config.yaml
arch: "pvt"
model: "image classifier"
dataset: "Sentinel-2 satellite tiles (TerraMesh)"
train_examples: 145000
image_size: 64
crop_scale_min: 0.5
horizontal_flip: true
color_jitter: 0.1
targets: ["main land cover"]
num_classes: 9
norm: "layernorm"
norm_position: "pre"
activation: "gelu"
mlp_ratio: 4
head_dim: 48
fused_qkv: false
qk_norm: true
parallel_block: false
inner_norm: false
drop_path: 0.1
patch_size: [4, 4]
conv_stem: false
depths: [3, 6, 6]
widths: [80, 160, 320]
mixing: "mixup"
label_smoothing: 0.2
loss: "cross_entropy"
init: "lecun_normal"
residual_init: "scaled_by_depth"
optimizer: "soap"
beta2: 0.999
lr: 0.0029
beta1: 0.95
shampoo_beta: 0.999
eps: 1e-08
precondition_frequency: 16
max_precond_dim: 1024
one_sided: false
adamw_lr_other_params: 0.0028
grad_clip: 0.5
steps: 10400
batch_size: 256
epochs: 18.4
lr_schedule: "step"
warmup_steps: 520
weight_decay: 0.1
adamw_weight_decay_other_params: 0.05
Rows from block 3 of a small image classifier, named by matrix and row number. Rows with one number belong to one neuron. Each number is 500 + 40 x the weight over its row's rms, rounded and kept within 0 to 999. All counts start at 0. Numbers have three digits each. After the name is the row's rms in percent of the matrix's.
After each neuron's rows are labels from the 100 images, of 14848, where the neuron reaches its highest value: "peak on" is the class under the peak. Only what is clearly more common there than usual is listed. The data: Sentinel-2 satellite tiles (TerraMesh). In brackets: how many of the 100, against the usual share in percent.
# fc1: MLP up (model.blocks.3.mlp.fc1.weight, 640x160), inputs 0-39
# fc2: MLP down (model.blocks.3.mlp.fc2.weight, 160x640, transposed), outputs 0-39

fc1.606 124:490540507549507461502557533494510514502523487555545563454513491426519462513443507487515528502377499506542450563508474463
fc2.606 115:509582496491502531485408481545466537521465506472442507449524465511530504483574516511534448480498509514510523507486461533
peak on: crops (49 vs 17.5)

fc1.577 097:460482525518523530495510569497542402500490435531423486496466479485475458516545487481471438451493509470460534512518494447
fc2.577 099:477429520427444603585582509493484487426520499453494517562548488460545531556492535503462473494531424488507499501451473483
peak on: water (83 vs 10.8)

fc1.568 085:478500469507569491512468491498530559514476506499476470513466541578495440501425552475488487552476462467471506499520528444
fc2.568 105:514430538497552492452509458520506531572500509528501525440520551567427482513479547475439473462484504459471455475510509455
peak on: water (60 vs 10.8)

fc1.616 088:498539534440476505532526559540538460512522490459493536549476523542479547477569489533475448542609489479532479491489550451
fc2.616 095:528476512489476539493488444457476527453431490531576425431549507462566474489463444469499520461433513531491423581478426481
peak on: clouds (28 vs 2.7)

fc1.581 091:339489494503511522513530472513495479446487543502487470469490496526537538505466436523481476472546543515529484590526475474
fc2.581 090:498528503446499501512531532519519505504543485557506506564558441451466501415555446547535570562499585514550514510557507610
peak on: crops (53 vs 17.5)

fc1.288 078:515506478514485491525476517504510533485447447527447544520505475481446528492434520512487387513566539505538554515499489455
fc2.288 097:497503498522519523532462482460486526511533512528446504455526510550520515509469473489440595475401497510506597512536549527
peak on: snow or ice (75 vs 14)

fc1.351 096:401424500413542552509457448505498500546516511603471459515523426534522513504526426466514521499492567468470406477530472499
fc2.351 119:437464525471571454497446502493524458528442524476501547526491442555586606488489456541535489595555534520477526429520508553
peak on: crops (63 vs 17.5)

fc1.231 096:480520551491536486455398483463443451522480566517504480473464490501578524413442493522486422443496454500563448448502520500
fc2.231 097:505497567526479571452476437406457501515496491517488457529462477483528570470478570529490479454511431532582509493463516488
peak on: built area (57 vs 5.2)

fc1.121 083:526500508464479481432599556547466443514456588509504533406491490465519417512466479466435488506486524563527562529526480489
fc2.121 094:499413514528517512445506585460555473412446467521488531478513542540457413498536491481521479535474497505489521486485524489
peak on: snow or ice (76 vs 14)

fc1.458 112:504490578483443552506541484514562519522507414443475477509530496525533479526512455553477568428471512469512503454554439450
fc2.458 118:500568452516457492483432543496457489572523555480531495477480518539454501499487520538460454454517441491463494586403430553
peak on: built area (27 vs 5.2)

fc1.341 096:550475520484491477507502500512475464466522456529464574503511539511487504498507482537533598507535508509549477493544599536
fc2.341 116:505469560503470504486463498488461495502489474507487500537522451515481520455487412521559567520536506409572470516540527490
peak on: trees (68 vs 20)

fc1.397 101:473535514403525469386500482507427485506438515515516537526553483470460447535510459439461516542500435436530517499553518544
fc2.397 105:493538437514463542558457477503592524508524470531486528541497462530478501531433536566504541545441536515468446455462465475
peak on: snow or ice (67 vs 14)

fc1.123 104:571527501486475475486474449452526406502536543497482535421409464499466510447441547527455488562488484501539453469488540541
fc2.123 079:632508492488497516495527479523568449588541516565492494511462529525458430498506494442421518550531464445509474479500570532
peak on: trees (43 vs 20)

fc1.251 113:472450428544501499450467498531509453524525508483495522406556520545529415547523477477466499498505537502558416565468507600
fc2.251 110:520499505560518551516420426478534508533450522454561539549477556498479579527536490467448441530532517483474555475435518545
peak on: clouds (72 vs 2.7)

fc1.149 092:525482442492559559475557594551575496499493523492534505524490508530576525424496484494514490458520530517523476453512519398
fc2.149 096:470522470529465497496524501451506504531508519481487538568525463591535539545480479491427504491521541487531442556506464506
peak on: water (34 vs 10.8)

fc1.349 090:491569511518504469432440520518519481469435527485474483523441516401492469475526518605480418487405463482503447576611544425
fc2.349 080:473471507553507522469557496474547479485515545523520479513498468436585489508514589462596414414490488497547519485472506497
peak on: trees (41 vs 20)

fc1.188 106:447453442446556443534511528560541525483503500461555554485471569482537402524464485495528514502509520563522455507490440545
fc2.188 111:494500569510454485536516513517479547536473481542557482517527494493510555454530530559499431489514483480496525519456576536
peak on: clouds (25 vs 2.7)

fc1.579 087:553529519495551582512401498478461509520481481422527439459473532552526519502501485476542481493457452472561421507509486442
fc2.579 100:556460539468498504474497520514463540480440558489506462491551464588432531496557459491484519558519460528540486492518528480
peak on: built area (89 vs 5.2)

fc1.413 125:506487476446540473468483471507504498493529544502451487494525441505436497476486523536458541540558510480425492518536517465
fc2.413 122:487485501471469563443551536499521436497485557497510550495532532495502494451517438522508522507532506489480543573531465559
peak on: trees (44 vs 20)

fc1.432 084:485428460598509437469466451516590475522515456578530511531469462496505537493529525509520489485487554490479527439526577545
fc2.432 077:470518516518525478490533505418489416503512499537484473485451482524471518444474486508484552459430535465500487382537509479
peak on: water (44 vs 10.8)

fc1.550 077:539510530499500522505542534468527491505534501458494522517527441484486511607523478571511539466476520432501412495449440632
fc2.550 104:498414459428454491514502491516497523573511480524500509475525559515483527520501491420395445501474461465558495533494464427
peak on: bare ground (34 vs 4.8); water (31 vs 10.8)

fc1.304 072:537433474510471501482524547515505513581456542457454586447474491513527509558475480521497525461489479540473538444500577530
fc2.304 080:553542473538536496485513490565504570397536437510508472540458515570492578520515500530421479527478570502541516503565428558
peak on: water (47 vs 10.8)

fc1.267 120:568495486473536519554494475558508421469508540503551516490484537520537503471533524520456442470460548493567507474569491489
fc2.267 109:548556479480538539494465512483504461482466528503517529491541525515449475516497508507529443446496452481584528551491525506
peak on: crops (40 vs 17.5)

fc1.247 108:506483546526442463474505557529486486474512438493500528513562517390448477555474535500436502469532522535520490555511533551
fc2.247 098:531473549540527449483511481519475540527471424545525548474432527513539501473510536435510507518570462527490487479411409484
peak on: crops (46 vs 17.5)

fc1.118 111:489395465523572447458521539480525486463542467528491552546499460547480525463516532528472506501463513595433583503485524532
fc2.118 118:453484489482589563576553473519526401386479444533501490525459474487487529452436519546544504508429585448556507470606545525
peak on: clouds (41 vs 2.7)

fc1.137 085:512495523532462438484509501378557490493465516505489514523439569507514466466467454504514499495482475544474551570515638548
fc2.137 088:507466549495556540556460548486522492463522478447441462521523493535450562517482532506440484521550473468463524480571423531
peak on: snow or ice (69 vs 14)

fc1.257 097:510483479464513507473501465572545503552478450521467468483498458459509393469510419501498531535437495494460509544484504535
fc2.257 121:564574513532497533419588431502525477402427496522495531466484443487508455507565477475531476514509556510482547475497502511
peak on: water (46 vs 10.8)

fc1.508 117:545490498481439535442484463522535463562458555482527423465532449466538464546479477559499472546511469487447515496540503477
fc2.508 129:488598500515527471512534485486543571521466557500505560513480554436440537510512521461529508551516542500429485508479494517
peak on: snow or ice (45 vs 14)

fc1.448 079:457540505532547518513520479448502433470552463503524507466469487427522546488491477494497459431465523560476481568516509502
fc2.448 088:465489511479561543578495477533493414512533459487481593521521481535482528460509466557543530525464453506429463498504498451
peak on: rangeland (52 vs 22.5); crops (41 vs 17.5)

fc1.249 099:552456488495484523535513505531560597498466517479446552457551492540573529513584474486441526488563527511483513521532568562
fc2.249 083:528512574467484503534566440494472497522571475516556494508498505460463462506482511567531463567452521510532479505485537529
peak on: trees (42 vs 20)

fc1.307 094:628465507490558488553585448459454529464510517536544523498491510546488509483501544501474514471483567518497514431495551451
fc2.307 110:535499442526550547553495448509505509516496461521550545599499514580531520556454485554500487481489461488446537457500514534
peak on: water (37 vs 10.8); snow or ice (36 vs 14)

fc1.334 093:515553539469455518518443480530506446548497440480525581465535562552466515480556568527482534458522514521456551609469528588
fc2.334 078:497454518529443507492530446521468432524498486523474496508464461520521556475485421499513456557621619509556468486509579593
peak on: crops (42 vs 17.5)

fc1.343 080:580520522569424546439521500486638541514510497437500441518485538444535495536495464472493492520468525436413451432408482480
fc2.343 090:473506560516507464540551553529470408442521543490472591481521438519519476463492517438446569447437503495542525504492559564
peak on: water (58 vs 10.8)

fc1.224 092:541576546493462509508491425518501462537477522497457543490477513480493540515561493481513545551519513463503441566548516460
fc2.224 111:509511482500533492456501450568462504475447504476518454517424493478443526554515536503430506509516484495552533490470468441
peak on: rangeland (47 vs 22.5)

fc1.63 083:495573470486470525510489454438405491415455468495537490408474513560523461449488513559488494547496498551536477545531546429
fc2.63 069:559540513492549484546515538561574602496478550497424518592512513503476482521440486467502522444476438482497456512473472589
peak on: trees (47 vs 20)

fc1.360 103:423520557526537550561506521463459485475544529479454462460464534490492482505458478565477567505561463557542477518582546469
fc2.360 106:552436564590519466459445592439532546481569505494492563515528418547519461451501507603473521491494501451547537579476452461
peak on: crops (37 vs 17.5)

fc1.504 106:516521507528500536464451496524450504493527504413543496483453538491451538520511464485467482566545533486463492614486532590
fc2.504 103:507432464497471499550495522437543455449493479537453485477559423568555505525459498516572595493490417479489533533471534457
peak on: snow or ice (51 vs 14)

fc1.342 096:470478523489525440526426471468469492492522514559496458554531484565429541478514555436466492509537462487556461568483503475
fc2.342 106:503545469562568489560442481488523550532536591540512531539495529520535497449501518485439478481566459524528485546526495495
peak on: water (28 vs 10.8)

fc1.471 094:550558537481404540538551513419492496492501456534503513467504487539547460501496497484576553535435487480612506554523494507
fc2.471 081:515517534441428572552544507520445529513512583448508568502476483514510491498477481474587434433509428534477479478531565551
peak on: water (38 vs 10.8)

fc1.16 086:456503455534529438508529538554466499476463522481470490471514559495449451549502502479527509496561504517430559477418541570
fc2.16 081:528505407533557501522494521500531561488564574449513534510555492497483555455482461453474510510512514500467463461439477411
peak on: water (56 vs 10.8)

fc1.323 093:509577449510481496467568509521466554480460489531443528457467471499532562486526540510427508500434522505493477453485466546
fc2.323 107:484525471560402468497466523558533542469627480489508490495505493473455457572557468501549497565554436546464465497500501430
peak on: snow or ice (92 vs 14)

fc1.261 134:450497408475488511529500550422439435561529493542491523500555464524459537563488456571542587581467426515515439545514524543
fc2.261 113:501470501542456470416482571442479469553563404487498479472492481466468525490483514455460574506472425545502444526550463465
peak on: crops (60 vs 17.5)

fc1.110 108:501441459450495524577509521488458554458450494467431512438413510468489545465458471514420532468475482521546557463497504470
fc2.110 105:491579565483515456527445513555508513480524541528505545538578478555476473448500520450502534519452513410468532508519487505
peak on: snow or ice (53 vs 14); built area (37 vs 5.2)

fc1.181 085:581497476509476615401582422538514447487502458494526474510504446494520464512492530503413494546524462513414534511453535519
fc2.181 070:558473484470500524461516501499518544513480557532479479477540414426434538482526508467477465478496509505433479502524547494
peak on: snow or ice (58 vs 14)

fc1.365 082:471540521488453529424484530478512485493498473554455485498503420399568494514547504471522458492523516534525410543499483391
fc2.365 096:497484464488454578434499475433489538545519433592517544506502462536518465384467444521533539520484561477472519515531551511
peak on: bare ground (68 vs 4.8)

fc1.412 092:418488525535511480555576531500525465528548421469474559571519534501440452522536548503500511469558475486464553463567524553
fc2.412 083:441518502482520493418502467524547585466570459447463551599533490523459471542514426512547422511493527554548436426467522520
peak on: crops (50 vs 17.5)

fc1.400 102:474552531481483459507491420458586529533562421506478560546444556439570460485513494504488576514554497435513472571528473578
fc2.400 128:507562524528518518537537517451562438531488524464498479497527467580572431557515439571552493504484471502548551527438440425
peak on: water (39 vs 10.8)

fc1.159 085:523450484529527549555504481488522526494551507522423465503573407470461496508499450508575464492415508453495460495522470484
fc2.159 086:472523510558508537486522529498539521543531503424531474488433489452470431447528479548482522485601579566501529528558505455
peak on: trees (45 vs 20)

fc1.396 072:502427490493569507435511424505514492482463457430471510472481457499561508514515573445603499484501515521552518430479469514
fc2.396 087:477544453523519508513544507521443443458528468471511470498455563489584467540528550533496490490464511523499542449554525550
peak on: clouds (29 vs 2.7)

fc1.294 088:494531515461494470470469472495498532558504443473479493469526436438416456526495510489516490440522481473527535451406516558
fc2.294 088:503496473412516517578549440526511524458482450538518517496516437485544497434500452527537532589458482489525518485516542480
peak on: built area (52 vs 5.2)

fc1.206 103:544530567511522558476557493514497615494515492488538499515504511413502516487471422542479511463502533527528485506483508530
fc2.206 104:480530504490513534539517503442586476524517548512480521509430520438461536567488522526485528516454469499472519506488461487
peak on: crops (61 vs 17.5)

fc1.496 065:486485480528521426465482523507526519433480558525458463534487588504578473520508527468532587490430510477462476446583532525
fc2.496 059:536504542532507485576466562477558567498526565484489542462466553464524497436450509509522558489540522462547459428538592508
peak on: snow or ice (49 vs 14)

fc1.441 103:497436528508542525497529460542489554519581498544498504543455631555487408483513501465531519520522534546429541531508510534
fc2.441 135:473462514490577460558512512548561444488531520444534524440544584530497454408441489488582552501541454498533506507481467517
peak on: water (38 vs 10.8)

fc1.574 085:524475470506581483444521457458516453530503580451490536529429489456513508446457544447534476551518560481576562484504455506
fc2.574 088:491463496507503521470499561548470486437565513559556375547470559558491519472494467475558486476550532558515490482438503475
peak on: water (28 vs 10.8)

fc1.588 085:478442504514435440421545471537477488476510505535437451514519496500513482463481540423525473486521544485540587539563474426
fc2.588 099:438415493478535458454515480558434502433469521528482529494481548559457410479493540439516455503492528487545528447513482444
peak on: snow or ice (90 vs 14)

fc1.615 113:489534460559510472422495570456512545535488492549515527539492549475494541547491497532527438557493522478498481555541441460
fc2.615 122:524481492573512470502480511500435479526478452593490588475515582508488464464454487477519490466469432517480537471473490519
peak on: snow or ice (39 vs 14)

fc1.200 124:552536528486494464507482489523470519471456486519452438423495499422464533485505540516536468451479518464528618529569440507
fc2.200 115:525506540556487542537531444386477560455466484505527507482534474465516486525521453513542536473509489453497517613440452515
peak on: crops (71 vs 17.5)

fc1.566 084:506459555548504487487605460483520519493456431533503527477504451515472562464527529493433600481502523529477564543508549539
fc2.566 075:522512455457453566523464504541470546568444561503533396494484524490522449520497476481492436460484508437505513516519457420
peak on: built area (25 vs 5.2)

fc1.409 117:434486557467503470485495533533541494509490535435585438541481477572500468496462447545458411527450588482481481524544531430
fc2.409 121:455432529489545488457522545530501459507504527481504507416510509487501403543449486525472455496498532475525485450540574498
peak on: water (66 vs 10.8)

fc1.348 084:499461534527404504470529572511435546503515552481460485466595543466544528544544589501504441503556561552442505528488523555
fc2.348 091:521522524533479482495537497460589513489401518479484475530530438414511498516505590564486502475537525461527489531486463561
peak on: built area (32 vs 5.2)

fc1.198 119:480508519499486524484465564494489502491470463559533531473439471488468507468523469479452440500449492493527546551454455500
fc2.198 115:472442591454426592493468556560420531423535531551452487468461545529477453545528453479499441474443479497546469524425506513
peak on: crops (61 vs 17.5)

fc1.168 065:511579526479580530531508507448540540464476483547478503405454509501501494561439544499508468453551488467509499405450528551
fc2.168 086:439460517504438455492519427442441498465508581557487570568544505510480480391515484509460530533505541590478391511490504466
peak on: snow or ice (78 vs 14)

fc1.108 078:522486436536473517454475539517463525537527551473456541480489506529569462576459516495477463548405505508535515458518431529
fc2.108 073:545569448513436493502461490570539546519486529487437536514501534476465449593553505522405548453484502487512513448526524493
peak on: crops (43 vs 17.5)

fc1.67 128:534470554527494500520445454472528527511578514549516480416514452490545523507471505503477474562500440405480488574549474471
fc2.67 121:464510476497522541425555572492533480498477567547537509540457506512536460486505474457467495474539513461435525542482495531
peak on: trees (62 vs 20)

fc1.195 128:504450525459451384459518477504586535466545480448500486523416468495494500533493521464511491487527477590491564554535467507
fc2.195 120:552439463573422524537566558471418528508525553534493471531559522499586513462515480583492468545545571456531532497466504519
peak on: crops (37 vs 17.5)

fc1.380 073:475560515475506496437455537477507491514432521503465497495546480513432463600473522490504518517490539524498473474502547445
fc2.380 084:571560525507482518497452457429491544453497485499541414519498492518488531505482535417489524491525527478473502446441505528
peak on: water (29 vs 10.8)

fc1.33 106:474573516513473521495524531454494446536490397494496398482485470463531476494517524492553516493569544448468594566547588473
fc2.33 114:435427512433507565495451476550475544454531511488513569535528424506483480565542499524478523517428531575526512407449538479
peak on: built area (45 vs 5.2)

fc1.13 093:532514492524506505487496427546462464499515563481565508458550524484463544607530515480516519536536496420573496486462536531
fc2.13 104:535487623493478439477490504519485473491499471511506524514541479431433547507484529467490571533491474505525438467517474554
peak on: bare ground (56 vs 4.8)

fc1.399 087:500572507547507479530576438590446504452474527517551470515490492565487475435491470495511538568541528482527413508537469492
fc2.399 116:434448545511516470523470478454543545435513526482511521603461539494536569529510556521511549549491424482519517477502505540
peak on: rangeland (62 vs 22.5)

fc1.347 105:496480509468551500435486535445527487537487487510501455490486505539554423492513484476472533404480526509520470450518539476
fc2.347 095:484513549488503518497517496461524512509562449491438529557481465516458617495504512625611509567531471529429507510499434501
peak on: snow or ice (53 vs 14)

fc1.126 076:494418489506544536528477532460458443492416455436458523543495476545412533494480579484492446487476477487480580546522463497
fc2.126 067:502489453570607458562502517443468516595477513499494487563503461467445507400449474487502482447522508589485556531521528509
peak on: crops (51 vs 17.5)

fc1.478 124:544564523540528511441520513602523502517473542529566442519587467451472497495481473463485442605493495428519458524492456529
fc2.478 100:496440463477482441543539491484529503481516541471471500502480486604527516453459527535469511506537529522543504519532465436
peak on: crops (48 vs 17.5)

fc1.24 093:499501548545570518476564458476525498481515573511468461520493502482468520487578449521519520513557488469545560579522460524
fc2.24 108:477533514415574474522488453519488531542515512535498440476508511504500491488571456502548468448510506571511413520531389476
peak on: rangeland (56 vs 22.5)

fc1.78 091:463489496478451461502488427523480515507534426535435446556470483599595436460529469471536483443512512518552534490446501469
fc2.78 087:543536526519505558528537552499507474511468576509535614516502519492430577457504506522550501524517469521412514485453471494
peak on: trees (43 vs 20)

fc1.242 078:486521470470543489483448564505463484543416488555487518553537544480504483551484537491513477483534492532532517505467568518
fc2.242 084:499433536510450484507532493448514488497474500495502535513504543536542500541499551499514442491483619489570517474479463448
peak on: bare ground (42 vs 4.8)

fc1.345 102:526521521469592468486531517478480499476521486437498495460494554531534458544561551479462567554480447467506434497495569535
fc2.345 106:502514451546500549587437488444530542530507522506497530535439488451465522519484488460547523379475505467512530471443502486
peak on: crops (69 vs 17.5)

fc1.332 105:545454491543466547468568478474510452511523491443518444502596465579550523559569523559495464533574537472512504582520539482
fc2.332 105:546475463552500477462518484454518445460533476540482519440586494558513503591508521552483515512618542472525500552456517499
peak on: built area (27 vs 5.2)

fc1.394 105:464587539550445525526440544497525514563463467502544476492491492477519515468584461513536396513578494522517446547539531582
fc2.394 117:499506536514487553466505499419483487454527462514467511512507452580431509550497474497527472556528500455429492526417500509
peak on: snow or ice (64 vs 14)

fc1.480 099:479527444446510487502580514530541542495500464448504553557474557510484473506464541425423488521474541474469480500425570518
fc2.480 097:527491498599463584539562470426588540502496523514550440481548463515571478519492447587556492518474484472475456532541465575
peak on: water (34 vs 10.8)

fc1.164 084:533598549497520425498525442496522399515463421525478507580520511402546504466488544538447458508465527512517469482507522484
fc2.164 084:496527530455462469541560481523555510433476496461446503473479456471491533541427491530475447552537552555509498468544478460
peak on: crops (40 vs 17.5)

fc1.567 087:476408492516408520473451532522478431458495478481532538518546379478539508554473454474496482499490465486473503487479532476
fc2.567 095:478496538513481473445463498555498446459466571452513510517536474619502490428459412543536472564518463466462490562541465481
peak on: water (34 vs 10.8)

fc1.388 096:490530557517489528519537461484476591501483516469462482524422560548555491514444472448465391477458580552490519428463523589
fc2.388 129:526547515463527532470485499488485507509415507519571472543504499484523488482461545506429442472417491450476575505470435455
peak on: water (68 vs 10.8)

fc1.44 115:503453538472506471537472508521468537449510523539480496464521458455452454492501497479451487502538497453524517563452518508
fc2.44 111:549569420491446535537481455478506440512595542521462510451551430516450502512549469469570533461451511523550549525518449522
peak on: built area (34 vs 5.2)

fc1.637 091:486491558462405512486533537521593500506440448522524486497515572531544508601506514465550500476476555504508508514537530487
fc2.637 087:496507491459573494543519494560533453409562481496500543496522491458479432504509484458497521514535550497509522443544508509
peak on: trees (47 vs 20)

fc1.162 121:579447509465487500542565494499549442496490492503516483454536525441503489557570467537487445575408557496446574582484535429
fc2.162 109:519581481497520512537555484496509505441486507456505510512495472454480495486509567417557563529548500480517520542478445427
peak on: snow or ice (35 vs 14)

fc1.245 078:525553438464525460438512489520464596487464533571514516479474543479512555527487506538508525468533526530525503477502488484
fc2.245 110:555477496545528478516528512510442467495521516495521476501545577460521464518557511490518482508459477479484444494471476626
peak on: water (97 vs 10.8)

fc1.229 081:486570523503493503465532500474539483520437587523475545528468412522481451487609530542479473568537488417519534556482514470
fc2.229 099:529492495513428460496510486477519516492510535477494548486443454525472499488643492454484452537520550461499496510505545480
peak on: water (91 vs 10.8)

fc1.467 093:510561557481523488492538472526485472500451482538500546469476550566462506543478521539525516498507476491447476518503488548
fc2.467 119:522517436482583521428461497476519445530536485565485427479591536511548540553475479486502478512543477471523471523507486508
peak on: bare ground (36 vs 4.8)

fc1.283 078:532514464464546426514508512432534497506473501481479486524503478477469436521521528470482395505515483487475509463476448509
fc2.283 079:494548488534472540457541487399491504508510473504510504507490529499525481519523490545466495520556495477561490459473451486
peak on: snow or ice (55 vs 14)

fc1.3 091:474579412514482458529487526549495449505578512630479471493498522461485499387629578402508529444537482491506500499498468549
fc2.3 091:524546483429465472489492554500522517492458533475515562478504461442416449496521535549483505491491565526467518529439488478
peak on: clouds (29 vs 2.7)

fc1.556 103:503513500461381494502493500495499505488484529467537477502589500463516467527508445379516465495474518550539614488487473565
fc2.556 088:478500506499407478513383504443478552456517494478432482545550490476505466550453506527474529480481535549546514464481546508
peak on: snow or ice (64 vs 14)

fc1.87 102:513396476451477501510503452482520406505543523494408475454503448498519487469507513476509598499511535485493508556486495501
fc2.87 123:490530469493501564440519498549500460490483445491527552476447582506485523490459505554455484515481544462490511495519509468
peak on: clouds (55 vs 2.7)

fc1.277 112:522536522543518479574548486476559565454494474519547523514522548527472515544435440542506518460555517503452519497481515502
fc2.277 112:532457473434538544464498524498472484500487470493466522491511501523574489547548486498523522557474498495479502496516518517
peak on: snow or ice (36 vs 14)

fc1.263 101:446474500469462521466572477537517495518438551597468538485531499484458495516507535455499466486504538440475509540461481502
fc2.263 106:554469520525542484383521546477502555488510542453479497508554537527459508482467529492432543420443494502456531470454472519
peak on: water (29 vs 10.8)

fc1.92 121:553538414525395441494532554521477475515548565541424445505454482491492539500470619513455556528569495455500492483501508511
fc2.92 117:435518556517523499477523563498474513544486507570450574500473427480537536564450445483486515476564444519469494518481540488
peak on: snow or ice (65 vs 14)

fc1.419 074:458469510510577543485520465446459586532457494498548447491530472495562546519402441574491393525551512513524500559491498496
fc2.419 087:511559523506538496489423502516438565519516514539521534457473423549538453438465539565506453515554509489462528507566519516
peak on: clouds (73 vs 2.7)

fc1.607 074:480504547578604560519452422483541562488485506426427481417533497482488500526481464567398506498455458481470528457485525473
fc2.607 101:513525481425481524471543542525506455439481602508545555592564546476472490429480466461573492531541548520512485489516476458
peak on: snow or ice (89 vs 14)

fc1.234 095:465445503513547533426530500464438494482447533388504572453526476543490505400492544454471473519582511502447428480509497473
fc2.234 111:543442496488469521539447570563448486453539464471566440523563456473471438479520538518522443540486540511486495479430492507
peak on: water (34 vs 10.8)

fc1.618 110:523500463557531515610588519522529455519516448504516467551519495501530528403518513454468504506447499517464500484569488474
fc2.618 109:519557467513466555519469525495521485553531499565522582513597507494511480430513457483487586568400515449453570526550483539
peak on: snow or ice (80 vs 14)